{
  "train_examples": 203450,
  "crop_scale_min": 1,
  "method": "mae",
  "loss": "mse",
  "encoder_mlp_ratio": 4,
  "encoder_qk_norm": true,
  "encoder_parallel_block": false,
  "encoder_inner_norm": false,
  "encoder_patch_size": [4, 4],
  "encoder_positions": "sincos",
  "decoder_width": 192,
  "lr": 0.00076,
  "grad_clip": 5.0,
  "final_lr_fraction": 0.01
}
Rows from block 9 of the encoder, named by matrix and row number. Rows with one number belong to one attention dimension. Each number is 128 + 24 x the weight over its row's rms, rounded and kept within 0 to 255. All counts start at 0. Numbers have three digits each. After the name is the row's rms in percent of the matrix's.
# v: attention query, key and value (stacked) (encoder.blocks.9.attn.qkv.weight, 576x192, the v third), inputs 128-191
# proj: attention output (encoder.blocks.9.attn.proj.weight, 192x192, transposed), outputs 128-191
v.17 114:075128087103157125126115121134102135155112131108115155114154130126160133068156149120090159124105116134150192166083100134109151156131151121124135123124124117108115115132118111114181132123122084
proj.17 102:146137096171102105145088137145129132147171107158112097189111122149094111191122140140161085119180161123082108102170142133141115087130119133134134182162109090145121158119122158161108101132111158
v.18 103:070143117138143138139112142162108126149120117130129131125127104136144084120122113129116183131166158135100152112135129135084129127135136169147145106142137121133120174136130119133137105117098092
proj.18 091:176120149102099101139114148121147145138112102150095116142092152125153153092098121131137112122115117118154149128135119136146158104114152129108133134152168148126103126160114149111099105120156151
v.19 090:175112135102091115135117176140150125114096116095149130097130117149120133117119153136157087111095100136156149133072112123116107104143146144116080137162130134119140116142140118129213138107115134
proj.19 074:110148123155156131133113127127149135109117126170129099163118124069129124134142133102104172153161146118096132145186151130167116155106113163139123118133140094142142136110125128105103089127145111
v.20 086:150136089152146155132129119125189122145144053117131128120108133111139151154164194117170173130179123110136163120184096133133112147139118118127122165132136128122130125124130143092144118083125116
proj.20 073:127096124092105104142125108117113125102136165110099141110146147130104104110137107122111128101106145135133113133102189118123134116145131132153130133151136076108112132139158114144140149134119129
v.21 090:167107128131129126135153146074148152105162078094106114133117132144123133151095078140159190143185082126102179102122104150158117108171084128138117145143132130122118153122138094145202121074183142
proj.21 086:104126138105128117137155106180150127134128172145171140112144158110125140101156115118121091110102148120133102168137154126115130166073141156124170139082123071133155130125113181093083126190095136
v.22 108:107117132099117138154125094152116116156094099113137111139132133101151114089147063125119176157100162128156127083124139136105127153106137126142150111079143120134153137131126166074186123160084121
proj.22 084:095129144150140096115130182122151137106132140162129110104140108154134159187118169149127094120160090156103117145118073105121177127129111100091136166139144112146099084107119122203086156137106115
v.23 116:193101104144100157089141131126128085096155119110168137120123134103103155123135104165092092125124134103111124119129111150092088149120130097142142139112121130133123129128137120133140150125187150
proj.23 147:093147165117151094164106116118094155103110142129133124119162113131136084162174128090161167123077123148126133118114136090148131128101132151126093128148106100109155126120115096118123155126124135
v.24 116:149103089155161100134117071075137142109151140125105113143139105140128112149152168105144123131127125111110114168116130109158129117102143129126114138124127137124131102132124166120105151085180094
proj.24 103:104109154068130136112144149145140124171111110107136134167122161084096102079133115148127139108127139120125143085133138122124146125134125129115167136127106115131138172151141120139186104146050134
v.25 126:097133108107116140133127098174130129172105090130140115135125119115143116109139129123107182126164109128100135141131067143132147144110144097149186130163124136128160126131135135169143129076094061
proj.25 102:133127119162136130138122147117147164094199159130144117087137160148131137116124133141112075130114121122142154118129173108092131093174094139124113131132119106113133133132130122100137127126153147
v.26 075:132126069137137106102104157112109151118134082135113131094130098141117100111130154144140124107170150129166213101136102119158140080157111155119084130205151141134099144133128149135072075142120116
proj.26 079:150163191107122167116137124127168152136102156124091163115114154154139158086103121130153120107117094075138089119131090121087148119115132115136129130067157120148136133106096127099145111156158167
v.27 099:096132095135193134151103159094132127123096125147125114125130120121125088138124145127141125131163094109131185126098099096152148098115141157104144123176130116136140139133138126129130058115148107
proj.27 093:144131134135100146132126130125119108153154129101132136146120160104144140133123128151139165117119124128101106130179127114062120150130107141110106136107119106124131156133115147110120153158124185
v.28 077:074117119123142131148112098129070125109130180144111122143138119128156126071118101125122124143076168155110109121073120127079137145121163148131118119091127118145129134134122130110124150197143138
proj.28 071:181145206123145125118124112128119117111126118121122169148107119113137136172128154145122129126141139136138131150203121134164126122124102090122095110115125157143107128130149111121126078091101102
v.29 091:143122145144178128148167070120083122118125131133128104148126142158157118146111063113134131122115100129120077077175161120155120098096103154120127123088115114106144133122121147122142103175141184
proj.29 075:092131156120090119106133115137153130106128141155151148165127117095105110123119194169145111114111157119157122137097153143106102150116127103125119106077126106154104127087085116148132133161135135
v.30 075:154136130153117127103096149105142104110136154128157129120116139118110194143140173122146102136130115125132128174195092141153110118134138141109106140111145132144161090139102098086111197168107135
proj.30 069:149092151127130107111152101091114124104162130121117142123139116135136095103146089142130177092097215119104118090084168132137119116115124120118147122130121113112140136159104136094159079098116136
v.31 101:158145195104131137131121125112088128091117130175134126150120149116148110133116106127151104147091142139109095093151122114133119115110102171146103106087126120140134152130139107134123123164139212
proj.31 093:116131118133116112102179120157141130166097137117102154109108095151115110117138146095119132152147098144169105138135154133141140150105122096120168082141110174092113119114117123104148120100123106
v.32 130:154116126135108136123130141165147119132139125145169165140119110087109134122144152133168099122139179131120138167123119128129126111152143099121120132124133120124125105146129133093104159123117079
proj.32 142:111151102127142135135103102110114142118094107104080091115129125154149155131102129133090145148131088137148096128107091125089137144127136130146118124155111147120118149107135137164161131146143144
v.33 093:114114078116115103129130134105121137130134149103118128104114127136125113116110132130126189129138123121132159090136092116148126136132138131095129100120120122121131157110133140080162114158133100
proj.33 082:127107176133114145139109159166137110150141137144126154143118114101151127145129092089138091151112140118122130114121169115146137096150118129147108169058149144130116116091143123159107144106134158
v.34 085:160102093124146139138154117119192172147145164126124143142128136133129112154135109134100128136158113127136132157140136131170127117140136138143118140108120145119110168116129126113205166123172087
proj.34 070:094084150117153126132115133146114096133163163135157121112117144149144121069134130140132101147096141098130130110141140115102122145160132128142120103088139118152137108131120136107062095170081156
v.35 094:118150097151159105138120135100131148143124136131094104116153125135150104124125146126137124138130147139143113114141091098145172115092128130102153103159111130110138137106129139111147083100128102
proj.35 099:135124146111103117090155113135116117137141155175152188157127141115127141157137115140163114115135145138152109133115164109121080148157144129158095151089150102144111120136129096127088125141142134
v.36 080:106112048113173135113120101111109111137158148108112144100106097131086127078151169122101132123098141140142131183107143131083116155111142130106103151064134146115105107123115170107094197182139120
proj.36 072:140144190133097144116135150137166175115066130138153141131141127175152117161077117166163094145109128142146148114104113107150136126134112139110149103151149148128114131137107118154124117131133114
v.37 099:098133174143147126143095186133120137117104138140130159156109123119123112119139115116187144141128152147124148119153127126132133076178123162146115064112142115132175135135130087112101149175093114
proj.37 102:126133084132124136125155134128123154127106133114095083104112099136130137129128132137096153133140127123139105127118122138118144135111163116132123172091157183115079108146110167158139080138167148
v.38 097:163110127121110093146095134159142150143146097115119135114150160157118101184118052132121113131163137097120171104166132126159104085162138152131118125061105130151142129103114115118142087094141109
proj.38 094:102168122184155116135194117132110147084151146130147120154095109100152135097121159119142163145102118156107142121108093161129116179095150144118097092157084115109117135133115164091129161157131147
v.39 082:102171148153106136118120136110120149157116137134125107125114170134163171204123101143140136133137098149142109128158143136089119110132097132126112154146134121160110148125137127130178109171123135
proj.39 084:141089108121153109138151090159128130093147142109130160124148129115142069094139140109141097118132134132112120147124153130159137118126134111115143074080122114086153091120150141090106164141078125
v.40 070:089165122159113118122144123117118104141127062114105103156117158130122127182138147131174188143179130126126088112175100124088109131133087129128067145141111120110106113147147142130083163122116151
proj.40 070:144124153077132146142110120158142121093130182144140164128124165106121101086169129116105104121094118105153114117114177139145118134157139116129176111118142123095132128111144141143154121149120143
v.41 099:146137103133139135122131130065133137112109115079077096121116173151160134132116141135128156116117079121178142124119125118129125130138122153122090116132116118113122149109133127096190125151158161
proj.41 104:125144148130124101112117146133116116132148172151178183132122125114111109140141110121123090126107178115122133123139180130184123115118104130120134147057105080149127120115123110138078121124119115
v.42 085:147116112157142107131101117157107126131158171098142157136134141142144095135147115120071110134079105148110205138097138107139120121142155154137100110098104128154111129122132122096148172078148122
proj.42 079:113155137104095172098132121115158138125145111177088097114105123097105140111099102123158119094158138128167099094159128120140128109108083120111110138165116142128111150120099182140147144173113106
v.43 129:070164092161112147116115155118109096142113107139156152147116120115129165114124205154139156127137157149155139144131082160057142161121142087140159159160145127134135109143130112162122130146102136
proj.43 149:177116139078124090141102104135130137120134157102096107088157144129145091144148085116122120125116123104123117128124178112156099121156114138118101101126132133112120138126135144090158119100123152
v.44 117:150098120129097165085096142180121066142115107089163135132134122129109144112132122178120117144115142114133134135131132170107079183130144056143124143124128129138118096133159134092144144127137132
proj.44 157:146116158120147095176134107095095167104136158115091120117134120122168106138135109076154133128120145145115105141113134094143145092136108168105118126137105148107131134132096101118125156118131130
v.45 125:095135142081157105156125140112104143124124155124073112112145126129144109090128151114112142129103109142140113090131126113118161118143114142104105094170120117110123150116123111140145117119108153
proj.45 156:157140131169108130134123141120161131125136130154178180169134137128082117169133082123147109115156124132122141134139153132160113128103118150134140149067127119162126111121129138123096117130114109
v.46 071:135133130120122112146114127133091142138113096110127135126153148139139115089093125138180149123087111121125133079150105116156135126122126149121088065148109117116129137107159160054136096171136143
proj.46 076:104147149120105153155177153117139130116079147143074124142153097104117166160098117143119063097151124146128116137083137128143130129125112104102140182087137104149127107129141090149123113080113134
v.47 119:137136129088113117126107132096159149150090079179132121146143155115156130132097131138166158130200123102136117094171099125122114073145113151137113123168137134132149145132132142148143116095113118
proj.47 123:128122100159135130126145110157116140115184182072123133120127112148127106101155155119127092123051121125095147142106156138135131157084120121136130126102123125101116126152110109128127151155099156
v.48 112:170103111128127129129136139123146138119113105104117151159119125147116138120105119131150150114150146106121133135139105146137105104155118135132113073110129130123159128117127161112121141109117066
proj.48 119:084144167129123133126091101116133130127120140159105071091119118117154128101133154119097111143116097139148102145118139127083139153148125128135138188116120135142080130108106101127126144149146190
v.49 087:161106097127089122129133113123167131094097111095130123130136139138125170177115081157134101121147118114116060114134154126118084128114118139146126166130124117119115122114123145147140140110112145
proj.49 083:126102170144169103122132125138132138128163130119139122157095086120176111068135186113096135162068119116134191135127127121094137122135126137123119123144089111102135102123132123123160148169105131
v.50 097:137113162123117129165127098156129103098157181129142170097133114122143131092161128123088090131083157148100168166111146114142133151118153158125143129102131119134126131143115098093136177109131106
proj.50 105:151141082131115106131140148085138113143114087152112083136133126135132171135098121108150169141185088129142132096132100142119146134166132141149144127184130151144124152122130187166151115135132111
v.51 103:086132144097168124129121114136131147142132138095085088114131142169143091156131090121097115128160098116112105082119112123129135147133146112128099125108107127103105135110118129111173022158149129
proj.51 105:158120149163122122138149135134129137127156156167190175171117136134123134128158126136162114131117144134125168148145168110149114117083114136132158127141138099108121102115124112126102173129124112
v.52 090:099142152153128129138151126124144143122130090115126138152100138146128151148128170127147153138106134123140131087111109126145117156123118128131182084129127136119121149134131127189110115119124118
proj.52 088:099104097134113117111103141138110134134093160101098133125133095140122120094157107138126139087127108137165132163113168136129141105193141118125101206128137151138128126134130110092107119112120143
v.53 089:137125099142145098136142103129058125159140151156114143167134156131129109144141143115127128134080149135095119156171153101184131131141125135109084142093115127148128098146127150143096167155117111
proj.53 089:117134176084161187122091134120142118159102126112160125134129150107103152124119087140095146146168079127140113092135089142109115130108105107150130055154115142136124138142111121142127098122114125
v.54 087:104101163128134143124139102097124120093129144118145157159120124150160143122111180116139163114060123119113166166153097128108122143119112120108171079172122136137142117121111126125104195093113148
proj.54 088:143166066074098131141085157123126131174110118134086092099119089099123129119147108159095125114160142157174102112094174127130142139185123161153131179109150119148088136151118118156157068112169125
v.55 081:158103139123159106128120102137138142131125109118161121137130112136148129133101107149120086154165134093126127118176104127165130116133115117131131099107119130125134133134111108115170102117152146
proj.55 073:085136148166103117123162147144084158144146111097107144121132140128142105117153141136157155144095135104091131132089112124111112147086180156112128157146107098139122114142131108124114123120105093
v.56 085:102138119153104156132109131123144099102125088105121121145093136127128161126138197150151130118114110121133129141074053128115099182097118127134111147148108120137124122118142116122067140154156153
proj.56 086:152076141134140145095128163109158138124103138132121111088129136149120128125125092109103123110119117107129126116140167111142127116147142091079172121177137123122136129128117140108158122080135153
v.57 113:176096079092097132121149093128163153113115149120082105089127130116110156148130129142057119128111118095163070134108132129124114141129125133137097131124121137108104155114140156123162120112130115
proj.57 117:107110162152151125127129153115097140131173139135179151178146130145163115113145134121189112145100120137103176150147139126158134116124117124106145108073129120130131118160113084129089158118145123
v.58 095:090157173130160109140147129104090171127145153127095143131143141150150103128143149098101162126115118147125132101146160111153177101142113153118108101132135128131121145135126111117115147144140151
proj.58 098:118109093130097123152125132118139099158123136175161169138093157137126128138116080110151111130155135112137138114158105116158117126094149114152120137082136143146121133124132114145101102159143119
v.59 089:108165084151178155132103132100116138124156151140103105104162134129158115152138130122133114131094130144154118157127141105130156104112126143101154139162137138114143149105117134130101133147136141
proj.59 092:160118141148113133108152159121161146133087154135158197162170138135098130149113131128165130082164149135134131118155160124163101113125125115138117140092138132151127117143110107115121094129112113
v.60 100:064134127126125141151122191129102108139118154168142149107118103113129120076121157134157202128124153166147176133135124145102164131120125119103162106139132122109164144132127097135062141161088119
proj.60 098:161132102114112124109107128131146115147130123100112133149141127141121156198116102128139118140160119132147089139139152122148144109160148120156107187133135194151117140136130128155137101100149158
v.61 092:146125122150125105127120105097143160106112106105129153189145138168132147180096099151166115095139091125137116111154136141154123112161103138146083132121132133105127136106128122130195146064157143
proj.61 094:080128155088149140127134158130133168128120147112101116098144132074149106105143141113091143126096165132120107153127148110113108117095128098157163114083154117140112146135102133090074107208113141
v.62 092:106123169079092121111127135177112104120093109159159134117126118112105107105121076145152121114140145108134113105111112132137096137088141099138146127110114114148159112114111134094093084175107130
proj.62 086:129138104182133117116136135121134160128142096102061096152132127114172139143122143110127151142135110151079178165109105114092170140167118138105093131128097134118148146135119108144120123112150147
v.63 136:101151115123141146120125141125142100135126145127124103084133128116132150134137163125096119143129106165140098132110123135091135163131137097147137158186126129130120154110144104161144104129121158
proj.63 166:182108115135107120130146120141124150127158129130173180171127136157103097159139078122166124125144143123106165115139162136156128104106126151129120085110114115116160111140123158095113159117109093
v.64 103:132079083140181121132133128082153150104149116132131140150133130104127116149142153106158141155195087147132103136135167121109166107147098122138164145176131115089130130106132167171133115089148095
proj.64 113:147157100111136096119180137138162128127081141146124122099139156129111130134155147153114114160108118133111148114123098128108102147104159127119145141144136120153149114170127118116145119131113127
v.65 087:111163107153109127120083120174115093128126132131109142122139161141148118135156154144106092112048125128084130139124084133164124136096158124126134107134126116144143129128124123139108131177125109
proj.65 103:114105186091111153126144112094119154162080130136113111166116104117136154133105090122143185126161098137174083095135125102121126108151105122136104131088101154112121162114135133078152130093132130
v.66 128:121132128110141108167148101119122140082146132120137141121135116110124103178147150106120184156123098174112142106150175115118143148105110175124122106157133125089128181098122132130119155103140141
proj.66 141:111134091173114139128137134122147109133119133164130116120109140120135147114102148153153095147136130122100117123124103149130114109116102116156162170160121064154149108129127140157117126135127128
v.67 076:141111117111145126130151094131085114161128170130137131146100150094142121106107136140150106133135149141121117133132079096113135147098094131126153092123121135140125120136122132139122119151117118
proj.67 086:142122132171163112120088115108119103160090100155141141115113116095128156125141127182118111126127134160148121121124134126080156118155120111166102160151123076109120139113098091133124100114146101
v.68 085:136108163125149122104145138125122108129142127127096118148118108176096097171119061145110154110134117115097062083143160143116123106126151103141124123124134133128152113121127138153140063150156187
proj.68 095:062166123164126092130093124125117135136108144146136135120123163105154134125157174153153124135100112120144163163151089140128132134127133148109123154106153179146078140145138064083111168131106126
v.69 075:113105160127106123143120068139146156132156165148143138138125132114133112156134098118149151146177139125142069144178200124137151105131122144166162091159129139114154132161123136160098139153144117
proj.69 089:117171101119124147116163159126137146119141075139130109093144094140139147122133162165148091143080110114130176145106083122126088122116109123137153169160131125155118114145130075096137122126084101
v.70 089:131151139143114117124117107130111142107099136115142097122141133112137134181183130141107125132062153124084118114124159128123090185093151110131120112097131130141139112122121136097146118144119131
proj.70 105:096137147106124154134079099142120135139152132110142149139119126143173103087129131132147159137125103117161122131090099125168128115108116148123121157141121074094116133117143130158088170114151108
v.71 081:126124126140132132115146121156149121112147134106114134135153145141159169136136190110086144158117114159131140156062158139142171157119108103112133120151110138097133120125110080104152161093143097
proj.71 095:142127132119087139138102127095112070113146123145176135118109130106083115144116088119153105128147151126089127106143118139141118159119131143117126109127136086129146115138134159158100131120113095
v.72 127:149097096115129111137103175098203134123098110146110121120139150151095137167127120137143093125161097095164083113137179118130121098187122148132126157139122123112118157117148179144164104131138132
proj.72 166:112140147120124118123135118128097126109174138113129107126123136134150095125143132119113124156116134127100170154124102136133136134127132123105128130128145184175138152154134098108114131124106137
v.73 074:135129120106114130127112133144088110114086150121093124132098120112109123080106040155094166139120126107108115079086139133130091165071160131136096139062129107141148132137127178100173128172138150
proj.73 093:111118129140118114122089133127147126177135141086140164158134146151170122157165164123138158130123124168173135183160093127102129107139131143141151112146116157132068103119146087139091151134164154
v.74 111:137083103139136122155150084122098168128154135105113135164158134139174116132167155098155163147132140128117172113143122086116146095100106182114160085139113127111102125113116137104094131116125091
proj.74 151:119164127133131115128142131116149129097099125178135100106123139101116155114129125151133128128120115135122113115129111126126129135116103127138108152156122063118154134113125109146148133117140128
v.75 074:085122144158101161121111090118153122157156091137152136160132150079200129154132154130159103133128138144115139156148138106100118144084105119134171125135126122121141101115125117117082170114083077
proj.75 099:129089110101129121117105093124144127102107160153096088113112109126110152108111140145115123132100113137120090071123119105101128112139176120142090128152118103136121130096135136159148138101132102
v.76 069:073156100131132149142102106119070090127088124119134109106124150111140126080157105147094132122086124107084160150156150134087107139107137110151139124068136114126150130146123124135101133165106157
proj.76 074:137142137126083141118127125138187129109152126155096162145116135185134115133104144103145139170123123124161114126093112124150097151125127124141119118163110061139099143087117122114149123129154126
v.77 070:133126079112094132131109121094112110136127102163120131105115138123111088117162117142131125137128119140193123094147120148104122141104134113162120165112147098157139133112124172117075125180121098
proj.77 084:071104145131164139123138171116107139128131131096099134146111134183148128119111145123137110132090109107150142158111089103100112106176110130109120127119110136120116109124141117131155155118120137
v.78 145:125096106134150134126143173137140132174118142143133154127126151127116132067082109132120110119164140104129145153076107141145141114189151104139142150121123125149144118129144112136151109127146073
proj.78 169:101136137085143138113106123136136129139149105080108141130144087140125094149156136105115131168102099138133139126144154130128127130106147129106120100105134172130114134128127147124134115140108138
v.79 117:134123132130116113165122078089111159090136100120116096134143120137133100185141165101152167131091106147124120101177160117134121119102096177092120098164112132091118172120118143140106152135140157
proj.79 143:152141142153123128107174154111124138119112170191131119102111155117135153090126125165127126109126125149121115108117123111130132116134087126132131152146118070139136101104130117131158127096119086
v.80 121:162168167113089146106130113149140111116103129099102101102133123155099127176163091163112128136082118107125115100137140129149107136120161122131088112128130129137109128124132141118140137150163160
proj.80 132:127102116153139129139117133122098130112155143091179145169138147101149121123124145113128132114175143130126117152161121125116145109138113138132134151111107176143131111155127101095111137130116133
v.81 081:126133117115117139112122129142162128126111170151137146108129136158101099114113128117152087123165115143166112149143129136130148059215126127154119148167120133100094148130129120171137099117114120
proj.81 110:122132147119141111132159154106125117131123077124125105126131160115129137155162104107126132142131139117124134118120153113139121134117143104108128155145136187172128113167123145112138108129131139
v.82 087:143107058152141114105129138133148146158152135138108172168161157172154110146124123139143109137144132134138156170161173141139119135140117117165162159154119130110118118131128160132114135141116083
proj.82 101:080160197093155118142134129137137147118134107137110081072116104085147142103107142124125124145094131147104155112094112150113137114111126133122118118117115120166139118105123084133178140132149124
v.83 077:061158154121120132128125138100159095121101153143146126116119112112118145106138155124109090111076152138099154158090121137109111159117165094103093153097128140148137142104131143090147181136121122
proj.83 094:172099106095109155145080116158107119163119099052125109164119147163126097143132101117116136156186110112180070118138153109143120128165112125119134101122104163119132132135137153149121123122122130
v.84 100:098162154159133131151133063130102139118144120135101133143144119121150138143159139099098117132081146150110158144123159119139112165078154122139151100093126114123143117137112088122110182132143106
proj.84 120:144107115142113136131115119105125133122111155145120124090114118158117144155125121132148139117137117129122082118100109154145140105129118143115090133153114084095120113073162162144145084112150114
v.85 079:114145114149109141129126111167073122123112104119135101130104140108136146134166123117110151123086139087080113128120147144124100147010153123120139117075104149148142124141115148109106173162111131
proj.85 101:102144169110122148121093119141134112136101164125146141130103111127178133106099130145151140120127109116183115126104110116112112116173116125127114147149146082114098133110133145144133158132136121
v.86 093:115109153142124116143171160112107147154163139128155167142105124128116121121084120110127137118164134147108162119130166113115156106179132140114179109120132112104139135106127095129119118079172121
proj.86 108:128141077107134119111134100140173115136107124135083085077116099120133150139161130149102093135129112149127133131154102125113130152093131137157098137141132128120116144085123139139160121141123140
v.87 102:140162145147088136138132084152074121117135116121139113167128116163148137170142173114130141124049133129111144110163110125102105163079124123103106096114136130134124111158115123139064137141102159
proj.87 129:120120124112129134131118117122138133124102134171130109109138123096131145114121111117126125117162132139139083120122126135164142128136118140131123128147141095096115137080135115121150142131146117
v.88 076:176111120098123112117128178070135117156139183128112147114122125141075099099130083163107152140176135157159140131108188152116127123169110151133179150177152132101119146139146125145143116074120093
proj.88 081:112161123157164141135138140184138135139128102098129158099125159147128137162132179106116066153127124141124136165150130163078147123139121143144144133084127131150153132113150110094169092163149135
v.89 079:099168164151124111156116177121178136115116161130121131095105092132079132135070152128134104132128112184132147118124106123132142133156131160129110132125113136147109166117134104141088117120114103
proj.89 103:172125125111119160139138121123095135123119137089102091134131156185126123138175087118159112119156143120166122108158132132127101118151121105099122113147114166118177125131135148110166131130128132
v.90 077:127146104096112122090106131130113103102107153165131136130112124134106125119111116174072177121130123126138045163142107170136125171113130115140084143087129125151174136127115155141145148122148061
proj.90 100:111127152084114124137086114148119145147142105063151163180123083126150137113116111119151094129118167129167175114064123113103112112145117126115148156137148145190062112129123114096110122172109172
v.91 092:127105113128131119138112179104166115150113125146119138122113112114082141104067103165140097120190098107165100123092112139144128113175119134120129146141123117107118149118142152154156117112149126
proj.91 131:129127147094169128139129139112110129125135123103124105140141122152137105107159159124112116151119142124119143153137158114125131135136152140124129127119126187180124114145136112109130116140103141
v.92 080:156098169146090082175127102130153160159137096158115118129148133105142146179154154110172118114122135132127147113169166089151106102122110160134157117161104115135114129116141125122090114129086094
proj.92 101:099140090191171133114104159100138133104127171112118111103116162139135121101124121122098146144095092136089136134116120127089121144119108113130126117158104116114175110111111121114149144108132135
v.93 089:116131109135127135135133077131066149124108120112137109146142119119176147137163162135133161147094157157099162137115091095094114157066128137127119068105141129164114124140107100092102165116131113
proj.93 139:128125119148130097148132116113133120115107136133130132099119127119115147110127134140137141097138131115125095111141128148123134125113120131148136139159121061100125111119140152158115127119139099
v.94 075:180113110119116131142098114112140150150131150130079157169144103168118128134141053129142139134143112118146140101153139138157115129126140151145183123117125128113155153125110166103107111138138108
proj.94 095:086168148120160119141140154157138148125109153117148088092122114132142110120136185138123112136121130123143146140116105131096152128113114117143095122107122147168112128181125103107166151124135176
v.95 089:154081097106144142112145122136147128146132130160154169116130108083108135103132149143125150160196117109131124137108108148109150122115103116123123151143121130125126137145132165123160133069145088
proj.95 096:122149137140119139143106135129139128139146072109127158141150148096138103104101160125139103144100114141126131140150170136088106145136125103137153163123146062148146167138120114153090119185133173
v.96 099:103127183047153138121159100158103133153138121144158119129136157095149114090108120112132167109157123113118089134119082130176121158104109076116143130125114116140135107125122135139107115141161112
proj.96 109:170127068185144114126072147111140117146122131114129146118122124164099111153138144136166070102086133136126145127132134115095128126161167103142090135185129100119136113113116124188111135138095136
v.97 104:103112086087108107121101103159131133152118157133139139141141162090124141125125150132166092099101185117139052141103107119119130131086116104097113124142129132126106106136133157135136147184083122
proj.97 095:176132109214150154122138133100115133101160103119155112123129121190121122127110105141120133127123094144114174136165134151156138105166130118148145150166152140145138146120111131175139142109137129
v.98 127:151122100138156103136122154080117149143164132101097121109102093154103109124150142123120109129125139116145197163125104130166117073158153150135114120139125137133153112123139118142109147089117096
proj.98 134:095147180105112137124157082154170101123084120142120122130147132098128150082080133149166148155109133116110066097102163156107133162081109111104107101103124152119115133140115106098147103157126149
v.99 097:106134233084105104132129082148182137152110105162123130126145167115139143137092101108170133128139136123144098094183167112163123105104093153134140096121128128134110140110145121109131131142120145
proj.99 096:156111038191111153136118132129115147108141120074103055107120081149129130106112143128090145144112124167105164165165102117132110084164148125126112149147130178102152134117140162176158159133148123
v.100 134:145152183099077123138119117138154128131104124149117126127147133097168156136099124137124148121112110153152126100163159136119129145127094164123125089108129132102127179122134116082149173133112140
proj.100 126:098099049170154136139142154130105132106152125133090062132093118172119130153155121139120117120169129123104127155119079117146114111126137100145140189161111129127133109134136152174108110112168123
v.101 112:138104150150136121125136090151112124114159113119137108137133134133125121140115064126185124138155120148096082121111091129185112085117124127144150142124140134132132130147129107135211105155151160
proj.101 098:151120116136108114121133112145138134154111109128107154140145148122154135121148158136084151150120116113134179104181165123121169147124126121132163095163148112100146145132111184137063168111130104
v.102 090:125104125113105138137102083127146112137149113177133097154141151118134113190168091134171123118144131138095069155148131142127111111132105128122164156140125132148165131137127133139113143091093101
proj.102 095:130119071143119123115140151102147112138119134083160122086148087129124096088137148116085095146123126136164169126105137145159110130187115111141097142137135153093112125136118146131136120115150152
v.103 115:121130151157154106125130184107091137109141123121104112126091115160095147139114134127128188145168109135138188126150163118149132093157125141141123132137142122109159116135125103156056092135145161
proj.103 104:130144139044140118113146118134128130119093119102078124105133139124129141120177121086123097141086156138143071097079127139106125153100098122129129132093139177158125103137129127082202144131157128
v.104 115:105117105165178123119132106162112133124147142144161131148128118110152097163125122116158112126152110125082080166123059133160133094142124088120107187178130131153113117126132114175138064126137148
proj.104 101:124135137129112132145126144116158097146131124091179202133139116141133159087133144138094133155101136105154191114133147122113127146113140142148166078074140113118102122128123158091090172138085121
v.105 105:139155060108094127123123129088168116101082133161133108120139142110140151160122177150157104133070118125157090170104142140091133147105104130103085140168131128125117123137137159141134182130079090
proj.105 097:148109153128158111126120129152077135127183100096130099099133115142106086145146098117084143099160162129138131104134115102172125101177115116126155121090136107128135142123155109113147105077146134
v.106 104:138147099138119105125141088112090114104111132170133132142124142135133155106145182122153090142075155111168088127138164131130106181078108152116140089075134125124094109119119159118094188156119174
proj.106 092:110109141121156133147146141115145153134120092117088117136110075063092099121103095146124146113157104147098145127120127130142125097153159116111128145167151099149148119151137126163141105122137111
v.107 117:073180174155121099137132127139116140111126146130113120112140112167154156157097125123132153125119124181132126129148131135152153112131127158117117112150122125129104169105132092132075118132116178
proj.107 116:142088100114129134116167126111128097175110104160120108128111138110102133131133125139134091146138147116125131125109114152114136140144125115151138150086179204143139106133131156120143119160142063
v.108 102:109101082135114125138086177146077131174117140119120127124131136138117127092132144120146123149177167114113164137160143138077116097118137121104168122185121134128179111108111151169034080075083119
proj.108 087:155113198088108129114168095121162135075150105142143111142122147109124130100112128123144165138083110147123128112122158112181167146131114119156092173079118126115119113115131108123223175170169153
v.109 114:152139059141147135144160124044106128113158136157131122130134099122148128087140145132122109144099151118134137187095151141109123152137147123136166139125127132138161094138124133122130192104133082
proj.109 102:105130189109120128142117103178151147174099112112140188130164118077096105142119111145111131093125113110130103099099123135126114121109151149113133153129081075140102127105136120141116096125122137
v.110 101:120150177176165122121186155093103133117107096137123105134119109134115134138104126122150173115140109134113145101106139141170121136109151129138127168095118118132131130130122112137081088112183163
proj.110 092:115115127072115134096081151133120149148129141084120138098113123143156111150162088123122083140132156115140095147121132136101116139172137119135101084154135139135123140157130125087158125130112129
v.111 076:162134122087092120152157091116150152122105155160118146150114130097142161128126124137135098118099128121110070160129172107130178099159112150104157144157135107122121145122136131123176184096100098
proj.111 074:110118107166162175091101122097114156129157109082151113135158117129106047114120114133102135132125117145163176099125110092145100154092118094126091118110141108145113118110125141145106125132140099
v.112 109:125093068150182124113110116164095140144128140106150139110115120134109082094145163133157116140098133110134124151122119121070142118134139114118094162148116138149120115133129162166136089166095163
proj.112 107:139137196118134139143143138119123150120137101165121154162149116101100132140116090132106134141130126138125147130133165124181120149059110134125153098094149103133139122129124111094121122127153085
v.113 096:134135152108117129131150083162104134154129101125123104167122135117135126109135084114112148111130157119097109106129089132135127101108160109118160143076128129157140108157131112130179085123143096
proj.113 092:135113108172134136140105124113145126112153143113138183148156115186123146169123125146158096146124131112156160145132137116130132142175112119134116135207125145122122121108130181153076125156135123